From a checkpoint of a small image classifier.
Model: 7.74M parameters, 32-pixel images, arch vit, norm layernorm, activation relu, moe expert_choice, num experts 16, patch size [4, 4], layers 8, width 256.
Rows from block 5 of a small image classifier, named by matrix and row number. Rows with one number within an expert belong to one neuron, the router's apart. Each number is 128 + 32 x the weight over its row's rms, rounded and kept within 0 to 255. All counts start at 0. Numbers have three digits each. After the name is the row's rms in percent of the matrix's.
Before each expert's rows are labels from the 100 images, of 14848, where the router gives the expert most weight on average: "top examples" is what is common among them; "place" is the part of the image that holds the peak. Only what is clearly more common there than usual is listed. The data: retinal OCT scans (Kermany 2017). In brackets: how many of the 100, against the usual share in percent.
# router: router (model.blocks.5.mlp.router.weight, 16x256), inputs 192-255
# up: expert up (model.blocks.5.mlp.up, 16x128x256), inputs 192-255
# down: expert down (model.blocks.5.mlp.down, 16x256x128, transposed), outputs 192-255

# expert 4
top examples: finding: drusen (63 vs 7.4)
place: top left (42 vs 14.1)
router.4 096:075089173079073146164215113151181095129142103137137089126122068098162126076133103190108125151140152086119159149090133172095103130106156132140069065160149122130122136071140138141110143083120152
up.3 125:122121156101105116147148127108129105111151117148137182112106174065127074149147110150095122149166126168130146136120122140117141159129146143106070143165136137129073110119071076091085162110156085
down.3 116:176159154118126163165131028085107128180088131098111133141125164136136130143107114101173086123163125182130142148105158118121166110058137115110151202229086150161090120104138090102094142144185155
up.4 122:159073160080101119157067124108046110123148098160117090130160111159197144136100106108102130179121135201149125098143118100131083140139147077158123081113130197140149126150085115081151107127144143
down.4 111:152125156172181131111160115139042118189084129145170127145141153127155179129153111081128061116101145139142168131149090143107163108108124138158146117073122146177117097131085094073140170170114164
up.5 073:128170190141131201144167096149157152134120122183122139145126128135131140120121140122160111161157157170094142127114104165171148146156168164091079129100139098115090145138119153089106057112156099
down.5 086:147111138107150133048121161125094087109162102162192173037131114157112156146152130107139161167081104110151071166145157143188142152199137171143144126136109025114174119150111090173112099146107096

# expert 0
top examples: finding: normal (99 vs 51.6)
place: top left (84 vs 14.1)
router.0 105:131173095103131199124112123123153130057178155172122124138090137133106119120112080107154135160154130174117110170098130067122099095195080153160105088087082105106098168121102178128104109094123177
up.14 063:129145170174116117212172100133085157129076113140105073118184135133106082123125192104142133104104123079072122116116116132117152147096095120151183121104145143110154194164187121158103121139178106
down.14 075:156157171100095148135136133153165143143079115146097209055128169175175092099192114122114161105160058157129108144122103126173124087134149057148200125122201165117142112151162122122101119144142102
up.15 148:139170120124074098134153129123140118103129101096121135135139176109119113123111136133133084123140101115106114194113160147091181075096162147100108163134117137128057097122120144054097174103158125
down.15 127:065103127121140156106077141145170125128152165152143144136142138153119134137117129177162145103105185124090138110092057126021137123159088154175131117207130071133200139138071078162121098182078142
up.16 169:104104126120177146097091142117139192123147172116120152074100095128145137107142143135137150134116196163142132039108107097110100138171040126164136065149088113153157151134117123184140146118119136
down.16 144:164113104150080115139124094140138143092145101146129091155164174101096119152148127134132110146199076182151167146104166136077149108102137149136123155191176136101108052086141056103086134124163159

# expert 5
top examples: finding: normal (78 vs 51.6)
place: bottom left (44 vs 14.1); middle left (28 vs 9.4)
router.5 102:117119117101078095159168164143180181158108147111093145125085169095088089083111162114086161131166096151123117125173136111120165102052150089102131085135109167092068094100085215116098134103139105
up.14 127:102052139115129124126107110164169136099154079146086123100112154156154143134154097203099098173141122170101227116120136091102170088118124117148152166148176158136068050069094119116118161049143106
down.14 120:146148159179103090159174074154104096121100125107192137136087160132108168163135092136140068120152092119122149164064110096091090158098098122102121164180124105146026091086143100049117125111139190
up.15 075:156105146150116122086072150161101085189110134133106136171103072136129191155143091138149121142098156128105176164103086080206136122170162162108140178133098100115155123131075112163160069099096132
down.15 083:092134105118148174120117105165075197089155075113147084086113200172088139118081147127075092171172090181146148142075045080130100173119060143081111127162188064153108115105150100108132141097145165
up.16 071:083175115135179096173100127149078108195081134117144063128144154151077156187117144126131101160124080190154135114105109093165081173185076135148125110114157129168138201073148125181127145118144144
down.16 083:113179124134141129119135192125097131077167110128125102151074122111140127123141125117185163174103131084139066132103152095078139140138104137125122066112105137100155098177124172103188119131149121

# expert 15
top examples: finding: drusen (57 vs 7.4)
place: bottom right (51 vs 14.1)
router.15 095:157189132082110157086084123145151162140104122118162122100136112139085116100126161108127158139181125126140100101112134081084129131067148161098097106164052125115139153090128168140101085102147143
up.14 068:129196203154104143141145118158142126163163061131149164158125096139106085106091166137146154073076151155173129159120136138179153152134129117131142095098155115091101156143067128100145117076227160
down.14 084:101136167125095131158173162135124151166182124170134150207176078143163130131094121092133124170139118101187186131124158159095094119137129111155184107188131105163156104234088097128120116113155149
up.15 093:171095161141110137094174070102133175081139125093084102152100126125115102145097117166116132144139133162146116153076100126129139099134084103134134090102101128172100120185096130204153126175170174
down.15 092:130119141117126143152127125071159113135151062105070145155156110102069194135178100124095163112155150107177151204198164121118115161099089165133127116161110153089133145118109088111115130073165109
up.16 071:142096178158125146113120110111159112213140101082156131134094082101177155156105131090123139130078085105091094192120115081173151115104128149152122119047118142123160123138139192108075145109090134
down.16 080:153111135126150088123133087146109131138170154095164086110159123122204078091114131156156105145150120158130165128166147119139077088119165066141155193158132200118127116181074136101126109141118104

# expert 1
top examples: finding: choroidal neovascularization (78 vs 29.3)
place: top left (38 vs 14.1)
router.1 095:151105046208168136119081084138157165180100093140142101131171111143110156179082177126144140078134130121154141146129052092156105127115139126186115144084079107113180137121164110066110140130113137
up.14 076:153104155139140092158114113158109161136078175190080125093146152080140062127133104089136132154132099170151165075066150131199128112114106108178150101078142117079140129163074174148108121134217117
down.14 090:131126094165104137131132026084171128148115108089114134176094155102086100176116131115070176107116205169154048152168092147134105162126093164138124107144158149133084142101175137137121092081130115
up.15 095:083156154115115152126130130078115140142102090179157098135103082184121127123108033127160098113147133136166113142142154142117105147109124096141133126161114148168099123192100171169145099206110156
down.15 095:148140070181130145084155186055114144100129193152058162102144122121113143129185168139145146162151187102118128109137174084122112119145151101133151062123123118118141110086130103160104114112130102
up.16 133:129112119142162069110105077135132170160097158101137115072137129190137153124114135083109098197127144157180191084156166124104107131090121086149166150153056149156158079108160164045073139129129110
down.16 129:109163131097129195133076170128123125142164193154138122046091102144139084133114183121111158140072189110067123105154136115115105184147063168142115107158134113143169151150091067203166151167094145

# expert 7
top examples: finding: normal (99 vs 51.6)
place: bottom right (48 vs 14.1); middle right (26 vs 9.4)
router.7 102:130148087099119122151105132134139141166092073159162157193130095150104189117148208158124101114171154154124151159100075122153151107148155120085149101123189109137113126089143122163119116123080128
up.14 080:170111110128113086180171146135164168144038124159159142129128128055081112068109163131133143117190104145054176104163127130130162140082180094116105171128116120144093164146161082207147177102139145
down.14 086:079119120152073092164130160155135151176140107101126109128103125151137151151225126148171139164124105115147139155100122134107148119141151107121122146152067099176071146092133163081171127170159122
up.15 145:099115108132100135196146102151127105122130109125188088177174107137166119168093138185111156183156104164127207158116094111113164076086158120133097117146154134159116145098107116129118186117150192
down.15 119:100135114138096107123104201126127151115178110145046171172146138113113160159176125161118165118175119157106096126163150190115133077197123127141081153103203107136118098120176129116115178090191114
up.16 132:134133152066140140164108156161133110082166102136149103155152147144090162143159159177146131173142116187096169149113110111131191110100171131112138123163210153132141136090086071135102174138109160
down.16 127:118140189125055080182097106121124168099171123121081098121177096089130161133177159125135178122167081144094151119137178166097141129135113175149084089160154125156097141113151080115131155078186089

# expert 14
top examples: finding: drusen (38 vs 7.4)
place: top left (32 vs 14.1)
router.14 099:059120109082060103142096148117132119136169154115077104167130148106094144157161156186074156111149144095167094139180123169084150119086147090114143191172173135105114105062171181130133161128168099
up.14 087:108189130151159185146138134123180126149097163198105148169161084151039123112120088114083165068081125116140122122109090149164146170129106097100141137083145121117164090233166132113152157044097166
down.14 095:132089136117144117157085178181100135060122113122192118139111175128106147062110131096118103123136084102208155121126135072077092122105153102159123105133173124149109115096149103077113079174158061
up.15 127:177058107110097146133160121196175088135160110121140176092190192086097104134150068159118135143153127131118138151180102116147142117112168162152111122118101114100099067150138138109100135166207100
down.15 123:092084119155139143158097084155080122145099157115099065125114191135091127110105153100139088135109090140128147135097109088095107118102143113136149124163059136169110143131142137123103128105212148
up.16 086:133167150158156158141113131100133087175079125117169137160173134123139105071125130157122151129107166135131129157089105143144055168130102216130154114102099084112156119102128121121106126151138102
down.16 087:151092120083164077076139143159088111152108162149149136076131160125147104127190127092105095143110146156078116082157089173079091118137096088137174137129103153125099122135184149104142131100101125

# expert 9
top examples: finding: drusen (27 vs 7.4)
place: top left (32 vs 14.1)
router.9 102:137129108145195146164124086100096149077087099140114122162199187165117152099115099135125117124158079124130143152136176108111140139058105127143143110140150110161131100105093222125104164109163119
up.3 093:163162098103143164079133146108161128089068177155200144098170149109095107182099188072170143078120109117184112109152120161128137127163158152115164127114097063129105171156135124132102149110093142
down.3 106:140167118126144177107095125170141094144124151135127164048103167104083044085137182183137114108103130131150163095131110057142063105180084113094115137099150140113177185105132167134137170137028153
up.4 124:108105088127156117158100127179092126086159133132141148122141108171102159081145135076085115179153113199114137094132134124109144081062067151086143113126168180108105162083131119122113176149170116
down.4 117:157154088156124101117109084156083122113120117137143143159122134127094068098076112160129139077141087072095118170111149125094112081158096147115097064150184121127101106081156120158094109133053185
up.5 067:073106140084137146072128089170172149125157078145138171109159082131089085100121083164125120088098094157108178144090137091152140135117146115117153153096128150075170121134076173109124141105100133
down.5 079:111130131156126132076139051122129157077145053109105166118123155090158098095176092135181169145128134123184078130098090109128115130094201184169190169099121140133116081162099146127190113175159136

# expert 2
top examples: finding: normal (83 vs 51.6)
place: centre (33 vs 6.2); middle right (29 vs 9.4)
router.2 090:093144130098072140226123130182165106150101174115180128129148119116165143199139065120150133126204124083123130200158089152131178112128135113063125115190171079173093091084128159120119100141170089
up.14 118:122121116070123087140133159145172135089180127087178173119131143134170093163150065190135143124156130140146167138104124177129191067128127133102082078122146111151071107123102101096100102154152154
down.14 108:148152118117090123152129098106088108129085107138095099141098199114097128176133146164173110114131105141124144113169085139099178130101185106126143179135095127152117117089172135149101084088177129
up.15 133:113080157154167142115194042146122126161056131162156094114109084073154187114146178107088155115110131144174134064180138206152179152129125110131117132130099168145147113111148137119184126140123110
down.15 132:163117093126162098128094093138141054118119091132118122160132191136166062165157086170160120081140110064056097128152115176066121125115168164137120138255123130083091109119140167100148158135158179
up.16 088:079152114136152107093082108085102146185086164114090127126166121133087118105102165187136122080087136155075081136119129091123130073132138099137124128089112133064181189164104147105148137064150114
down.16 085:124137096186155098121048053219132115161103092142160145122128180142129077115061134114170158130064120084162080164129142131175168163193134158166112080123136154140117153193085090166098188087110168

# expert 10
top examples: finding: choroidal neovascularization (65 vs 29.3); finding: drusen (35 vs 7.4)
place: centre (35 vs 6.2)
router.10 100:123109062105039141071151093125118171141109135151077165115053149120148133118123132117149156132125196134100081123191118171115157171098139125031167156136108126135108141149158071138144149071108127
up.3 070:169128124117147100154140105155155082188157123161118109140122110104092113132130077122113178185137120128109152119126070156187120167131092132154070100150114166059093087047108176117080158187152164
down.3 079:149064165094126128100113133171144064126151156170109144155148145208170149164149075156109113161124095118077140149144158090159087082130133095141058084143115138084076155174148121161105114129129117
up.4 073:104182139100140163174145172091124150138145174163190106111095080164144129131092083130134122142148138179098072103048139072184160072050118151131102108122119163112124100105118181131191094164079178
down.4 085:158161126095170136163142129103142097132130100151200136072145151185104126146174167144156123138133144140113111118162137144082107113191098082172109141124149125112111141179109102142070096128126081
up.5 074:117176066182104128141044142105191153121062152122221125122136158103121131092153134097156118122119139117135156144082138186168146104136144180152113158106111134176110144068141097140104164188141177
down.5 086:108128154132147187141174127105162064189101144139117145162121170090109128145095142171105084112127150146130125132189103144116159136122149117080105157167144131111159094155069170102135139130071144

# expert 13
top examples: finding: choroidal neovascularization (99 vs 29.3)
place: top left (67 vs 14.1)
router.13 105:082101111190117087129117129106051124141072173103106103136169148163139145081113153065154123199152196098127155095079103125152101091081109100129163166130115125117160138102193110137082093104123089
up.14 107:090138112117138162151098173146169098087184133148095185142149158097166132122181066157154098151159145078114069159092167143107162140177109124101105128164135138163074164098129133146075165101132154
down.14 117:047111097154135130139116123164123135163119135075112096132131113111096178124133129116100119116100163157151187120198081134008095138087126081157158104115103121188185104150128120121107109097170059
up.15 127:096132107185158145111143136153082101200094162119136066151148130143136134140110119111167115178109137069140155141068086076147033151064141122136132177096058149170163126120127137126029064082101167
down.15 118:092121160140126129117104146125132141109115150104157187152137144175169084094078173143101141062136155093134105131171117123000138141119147130158126114197119119135149109140103143080159154112115110
up.16 152:112083104207154123159139025129040116230060150126110076137145145150086151156087165065137116168096093142179174129110086082143077118064132110137174152130085155150141098106138133088061104114125133
down.16 131:106159117071092151055121122130127114104144121109106156117125133124204091128143119153119154088128152105058119134159132134000105125189152158141097089182124160142096163137114142156169169125080139