A small image classifier, trained from scratch.
Model: 32-pixel images, arch vit, norm layernorm, activation relu, patch size [4, 4], layers 8, width 256.
Data: trained on retinal OCT scans (Kermany 2017), 98430 training examples, 44.2 epochs.
Rows from block 5 of a small image classifier, named by matrix and row number. Rows with one number within an expert belong to one neuron, the router's apart. Each number is 500 + 40 x the weight over its row's rms, rounded and kept within 0 to 999. All counts start at 0. Numbers have three digits each.
After each expert's rows are labels from the 100 images, of 14848, where the router gives the expert most weight on average: "top examples" is what is common among them; "place" is the part of the image that holds the peak. Only what is clearly more common there than usual is listed. The data: retinal OCT scans (Kermany 2017). In brackets: how many of the 100, against the usual share in percent.
# router: router (model.blocks.5.mlp.router.weight, 16x256), inputs 192-255
# up: expert up (model.blocks.5.mlp.up, 16x128x256), inputs 192-255
# down: expert down (model.blocks.5.mlp.down, 16x256x128, transposed), outputs 192-255

# expert 5
router.5:487489487466437458539550546518565566538475524478456521497446551459451452444478542483448542504548460528494486497557509478490547468404528451467504446509476549455425457465446609485462508469513471
up.11:530515555475459507464516486507424487531535522562477475546495438500490464423545488485524516445457554519507499535536482460577521566483489516535544554445519486499581475476518502499510520530541548
down.11:445476535468543571444478600496522524470540463505486589530475491511497510544535465542534566516471512574503486484506476436500513505537491476482467551440507492554494434525582584463592405553574525
up.12:480451529480471525532431531522570501451529451472510580448460603493493415505507470582484473514565523509486489399472499499453525488507439479527486484492561540477469457473452542520455550436520458
down.12:544543526584518516518504494578476511538446561473506519553465560532471530507481383519541472455524462501457469503540463432454534464465527488468502537602442490506446473414485479469475473544464556
up.13:495510457443428507475477528573553478500517442509520518542504455496542466482496490589520527507489494482486478442487488558459549536558455483571446556544566460446503495503484489502444527525487531
down.13:574499508543523512472456438493466478541492547495527589531534529555470516514490462500556482493472495426503431512464543437484467537499461519494538532551449492467491468462475491483483492545452524
top examples: finding: normal (78 vs 51.6)
place: bottom left (44 vs 14.1); middle left (28 vs 9.4)

# expert 10
router.10:494476418472389516428529456496488554516477509529436546484406526490525506488494505486526535505496585507464441494579488554484536553463514496378549535510474497509475516527538429512520527429476499
up.0:489486473543480498467469525541519456539533535471441468519489475498493472429455474502510489466520455476500629487565571528492462482500491505634480590486517554454413491510473483467488486449523607
down.0:487575498460520543541531520506496508510519439480505465525458435563585492462513512479527462492500504383480497509509475508455451504546568421438496451534522551505414571518488509540487548472501502
up.1:541496494519471493553543457483452471524465473498509474551510488479480521531527464514444527516589474544492496572504474560511572464484468492464485494493596572502417471468472493494538531530525487
down.1:547491452401506477493491422517504483437508513558530542570530551492503375498476468569472497453534483458468490542454508524507500494543534586521481459602524519448491490482437521514476499496449576
up.2:505553505407453492422386516467523618455600522482532580447476504548476582466512524490513502479509541552466431420503505519499511477562441537490493496482524470474505551529453484545513538472480495
down.2:436494466570469477536474456470448547538461572422498507507606556533444469442498530451525497537504497527479568514456542495516456547489529455525552490480512494493552505489552411490440537533510574
top examples: finding: choroidal neovascularization (65 vs 29.3); finding: drusen (35 vs 7.4)
place: centre (35 vs 6.2)

# expert 1
router.1:529471398600550510488442445512536546566465456515518466504553479519477535564442561497520515437508502492533516522502405454535471499484513498572484520445438474482565512491545477423478515503481511
up.11:524450561517422548528515530480493483569585486522537456555511467542459537495442453538478509484464515550428469488487455529523483597491507523553441457451480469530457440549523521485517522439508508
down.11:502462470521514507499543477418528494558462487522422487514491562460482522501458444580544506536495470521489512482587568491484528518464513453533487495489417484513403480477448590504499503520564553
up.12:489431493558507418478488420546530595555486533455500508503607528570501570485451531456524477512468542530567562521526510508450508532458477467465560523543433487500544431522558506495420473527506453
down.12:449569499494524601429529523439493499520528527499476511506499454511523503461426523541472552491421518446493457472487458521453506518520449525526503401484511422491506563578511488544530485493489471
up.13:598494477548535454487530523457552472538552479502477487543570495445491553465452429434474546476470520469512379485460472523503520543572510500502490460433484513466450526573455535495550470532484529
down.13:478524484541464434545558535550447495454513449603496546471504500659425529512442512519485485487561545488475457502538471464463540561545494551498482463477501493470483505424432536519497515451470521
top examples: finding: choroidal neovascularization (78 vs 29.3)
place: top left (38 vs 14.1)

# expert 14
router.14:414490477442415469518460525486505489510552533484436470548503525473458520537541534572433536478526520458549457514565493551446527489447524452483519579555556508471482471417553567502506542500550463
up.11:577418499527475507519455499551440483460510503541503515570529468493439484546532539499498599447484473530510598599458532480494440430516437514554550539530537528543449488474459466498546474555451540
down.11:503510472521507516547433544556538522461519525428570599423536474515474543491551600509559400515485489483499473518477438475491495522462474542525451441506424494446522438393477448499462460498488441
up.12:540559511470506499510564493529538469512562492536605433436470512496573565510447520557506514492440485443435490517523494499569538513516517470479470524501550474418531502543537535503530521462535494
down.12:574495451544477543445389484524466506492495503602512542471523431488493481476530466504492473499539462516539539459521529517524517549494444455482436509501490465477609498468521505546512529483583478
up.13:500460510478573481498578456547444455484450463539501490502560445516471544527423502496557464477512507531501483484484502448586483483590507482515465503471482513445439545523521458441501434472508401
down.13:482501494594481424507452501438437531532433442557474496494460539522516434456530517503557530575533506448485497557514474495473417559494500472530492546463480518547471555486469473473526500534519540
top examples: finding: drusen (38 vs 7.4)
place: top left (32 vs 14.1)

# expert 4
router.4:433451556439432523545608481529567459501518469511511451497492426462542498435506469577475496528514530448489539527453507555458468503472535505515426422540526493503493510429515513516477518444490530
up.0:545443513469407472497511530502564536484557511480538549477472522528524465478533475577532508514492548566546465515506541512480558500568548511528501487467532476469521427560485445440496476487589439
down.0:594478463529504538581525433452436517559451601494568460537531569476459544534530494491538431496504423551517518525565524485496496557443492544496543513508456515502463411455545517480515523464534443
up.1:459530542467515585475538488445506543536490522469570510590542449501396447573570533509519586552464518489484493482573475539586541513508472500577500498440435540506515478475492499480400485454411448
down.1:435506479540485455497495507555473464485532477472481498454522450449521511535463506571457459504436481498494453522447481523468495537517443473407471488492556510510552452486556510559437538478521541
up.2:529494574536510483479522442439468461536472528522464435481477451575488485518499540539528544418449455505556515543481515517455449529543419508490428461428462556509535473525584516493574493539502410
down.2:482486468447489469495515450577540516483450529514464479495488562566511553546434480460472479506539547481489532501570477466450463408499475586424429505462469468499483505413540429524506482526535500
top examples: finding: drusen (63 vs 7.4)
place: top left (42 vs 14.1)

# expert 0
router.0:504556459469503589495480493494532503411562534555493495512453511507473488490480440474532508540532502557486478552462503423493464459583440532540471450448443472472463549492468562501470477457493562
up.11:547504562473502534541551511456445454537456491476438541621530476508498464499440557512545447483477501496582537480504567503511483563499475489484497507467491533518573449604524535479515444454519496
down.11:532440516426481490462538494506483560523528555519463513474497521455535588451482546498493502484545513502477485524443466522562495527525464530495547526467473491502518501433491471489597471497506487
up.12:469616526527450480514500461482469530495466513535500507505498439384473484451514555471487441546451494508524514554469428529599438522532545504512462451506524568558565502515487554512519524548467537
down.12:497526447499462542468484493524517491382459427546546545391586567547427508471570432539510471580444482565518541585463501614450417567463484466544514517478450500453481500518547477468592503546520490
up.13:478441467487555565500428503501533459500538542562536491516470520520486432535508466513496553511476507479493501465443490474512472498566520553630487434486508471470522486528464464572479441512462531
down.13:500454520429464507576493493502463524479521563489473430521524506509451515561572496467514467474535517579498548510496484479304520484457505456488526466670558527503526451495521456457516465469514512
top examples: finding: normal (99 vs 51.6)
place: top left (84 vs 14.1)

# expert 15
router.15:537576505442478537447445493521528543516470493488543492465510480513447485466498542474499538514566497498516465467480508441445502504424525542462461472545405496484514531452501550514466447467523518
up.11:593461429469475487568481530496491607540507535480485455512557445543484488521511537465462621407494486503467474497482465549540571437530424373517479536414453531525529497605535504450449473536550517
down.11:526479440492538503461478491509492466533502523474544502447528530474448527537480494461464516526523487506595561468467543487472481535500496458506502543513516534522527519459557485521476466465495566
up.12:546517480456489461493535464517464502498491522502448492477496390501487445480503543447520510416485444496480506526526484499540515439567444489550472487467494454502482446530529519501518550570570474
down.12:462517472504495491537451546452536474450538547440573462481585476512494569454507504502523504539539493535516493480466523517537409542505525533483506509479566443526508580482502453554464439520491458
up.13:531494553528533536504565486500445490507507469537476489497501506546527489459574402524495490484504521463481449485501531465557497479540433419516546484433450508548463540540452582490496463469467535
down.13:480597521454568556529532466529533548544533515560457482487440589521528519491493491535547463504485505559521546456478485567434451538526481481475482589490441483536522508522473543540401515414469554
top examples: finding: drusen (57 vs 7.4)
place: bottom right (51 vs 14.1)

# expert 9
router.9:512501475522583523545495448465460527436448464515482492542588574547486530464483464508496486494538438495502518530509560475479515513413471499518519478515528477541504465472456618497469545476544489
up.0:494473508483606530512518471632542355468551579522450493526471494495436512498467474542473501495470532536537487560454485550567513543552429422507489559488503445540517536463563474489485454540469501
down.0:447539517495467472524480553462538535459487447525558463453457572527443545493443515517494544554481481421493449529476512563554570468501509549526434539503537545491542488423553521507498512537494488
up.1:546475535534524524552498530453439504559489405513466434445471498566447503454461536477490537509511495458479510512552500473496564555471547511544504535477461560478547549549503502480502508503543498
down.1:436523541534430493444422487493487500516492531515461500449507495599527477488501440504513572499521465427450551545482531481472502412507482490541498524511507523499567547553494516497456448511548457
up.2:453535490509530486531503475491490536467534545556558538503473529460510515437471508429547544537429416574512531508453434529516546440468514461491550525527489490482506424565506433519555522553500518
down.2:506528466579600539437480489568467511452555527508395475523549522552406485482577540564556528556622544486548511524531483517497495502533592466507453441425497534481496522518442450507522484417497525
top examples: finding: drusen (27 vs 7.4)
place: top left (32 vs 14.1)

# expert 2
router.2:456520502463429515622494503567547472527466558484565500501525488486546519589514421490527506498595495443494502589537452530504563480500509481419497484578554439557456453444500539490488465516552451
up.11:548488563467522469527508572517486464514528544583535495503557546482494504548447471487511542541465407524491519494485448497531528493492493520505505540439470472494561528546521502458483487490455521
down.11:480504529506503538458482509503525499503493463503439510433486492513550486508457534471532560503497527568513525604487515459537494595536563482485501440515484534532542452503490441552514444583495539
up.12:548533465514510438483547475519537541525395501499522419510522508463450475434529480573550574489478454525492483541481599424559431554513530506460475464450550559463518496450446498494497504517543528
down.12:516488553468507500483519588506624518453408527580529470572527475529501504568437538438512497482517500551457487566480519532522472522496505478537496415503528470522470444465474515500522466456573509
up.13:499510417482514456502573439418495505496462498522540598456372522505538454508489547472522454512532506502556484496544455482503535499425476486530558471502530474488476513528504524501496511472400504
down.13:504514498536464483478544441482494546582423533423533524543541515544445536522452580468400500484444452522532539547521486450528539528489565479442510456564474506544504448450495504502486491434510472
top examples: finding: normal (83 vs 51.6)
place: centre (33 vs 6.2); middle right (29 vs 9.4)

# expert 7
router.7:503525449463488492529472505508513516548455431539542537582502458527470577486525600537495467482554532533495529539465434493532529474525534490446526466493576476511481497451519493544489486494440501
up.11:469533455436458489561448479509538466450540441495462541528499543438525483484613509611513489589528476528466578519500500548485574481511502476456489501551523497569523486521483460554486538511475527
down.11:485463559523471412519492503485485522557507435472439478471508492477513510438544525514463468474537543578514486514503600573486497487510488453474456518518584501552494517469552493506553504529580461
up.12:528552464419551535512505536445474486504471471511447416583424469529475525479494546496529463448546408440477512577452529473538463462518437501425472506514467498466517546545558466514511500453487507
down.12:492529514546514608531425529516502530520491512514527423437435506510508503469488413545507471508513501521536520562478501501454504561465467503473529468547536526565463519475455533470463490520442571
up.13:510516496556469489490500518480438520484382460454538583521491472505536490523488521493488513525456467542468570555550513495505450498485534544476507449524533513476474487557482564553512493489456484
down.13:491567603504573496581466552490465521454460510469499517546495521452470481465409490471517464471571474492518543535527518506505452566492431543456569479453557491521499450553449514533471516570435534
top examples: finding: normal (99 vs 51.6)
place: bottom right (48 vs 14.1); middle right (26 vs 9.4)

# expert 13
router.13:442466479578486449501487501472404495516430556469473469510551525544514521441482532421532493589530586462499534459438469496530466454441477464502544548502484496486540512467581477511442456470494451
up.11:521455482526507471590528392523449510602415544526465458539492471544504509516481515441495533558471506484539565543479478435493453516415520499517543549481471568517561464478495469439433403489544512
down.11:417511517433534510461475569451597542485550489472497562519481502552580443474487485500475563470521492451511445448505486523337487511557485603517485499587488486468522536483509523514539524493480480
up.12:501512477563519521510484527538451456523521566509511443577585498525508553514483478523563506584514513450507514538385445429475454509490476482480554517497451506527519518442478538470389464414486572
down.12:425514452490498526468514562474465491459550524452478501492511541516563529484513561540451497457463535460505532457560488530295546540497513431491501479562424517529503503544483505551489521453506437
up.13:459454517548499440525537518426551456508472522557527512446526485456516480454506519519492504525417480417539462542521530452477556527557535533511472511494513557477491546506524575521496509485499500
down.13:484489537497531467528461499446565513514469517502469449541481529472541539489529463583475542505483449491516516522470519573496545504541450503491493453537531484540533464453474553470482506465550526
top examples: finding: choroidal neovascularization (99 vs 29.3)
place: top left (67 vs 14.1)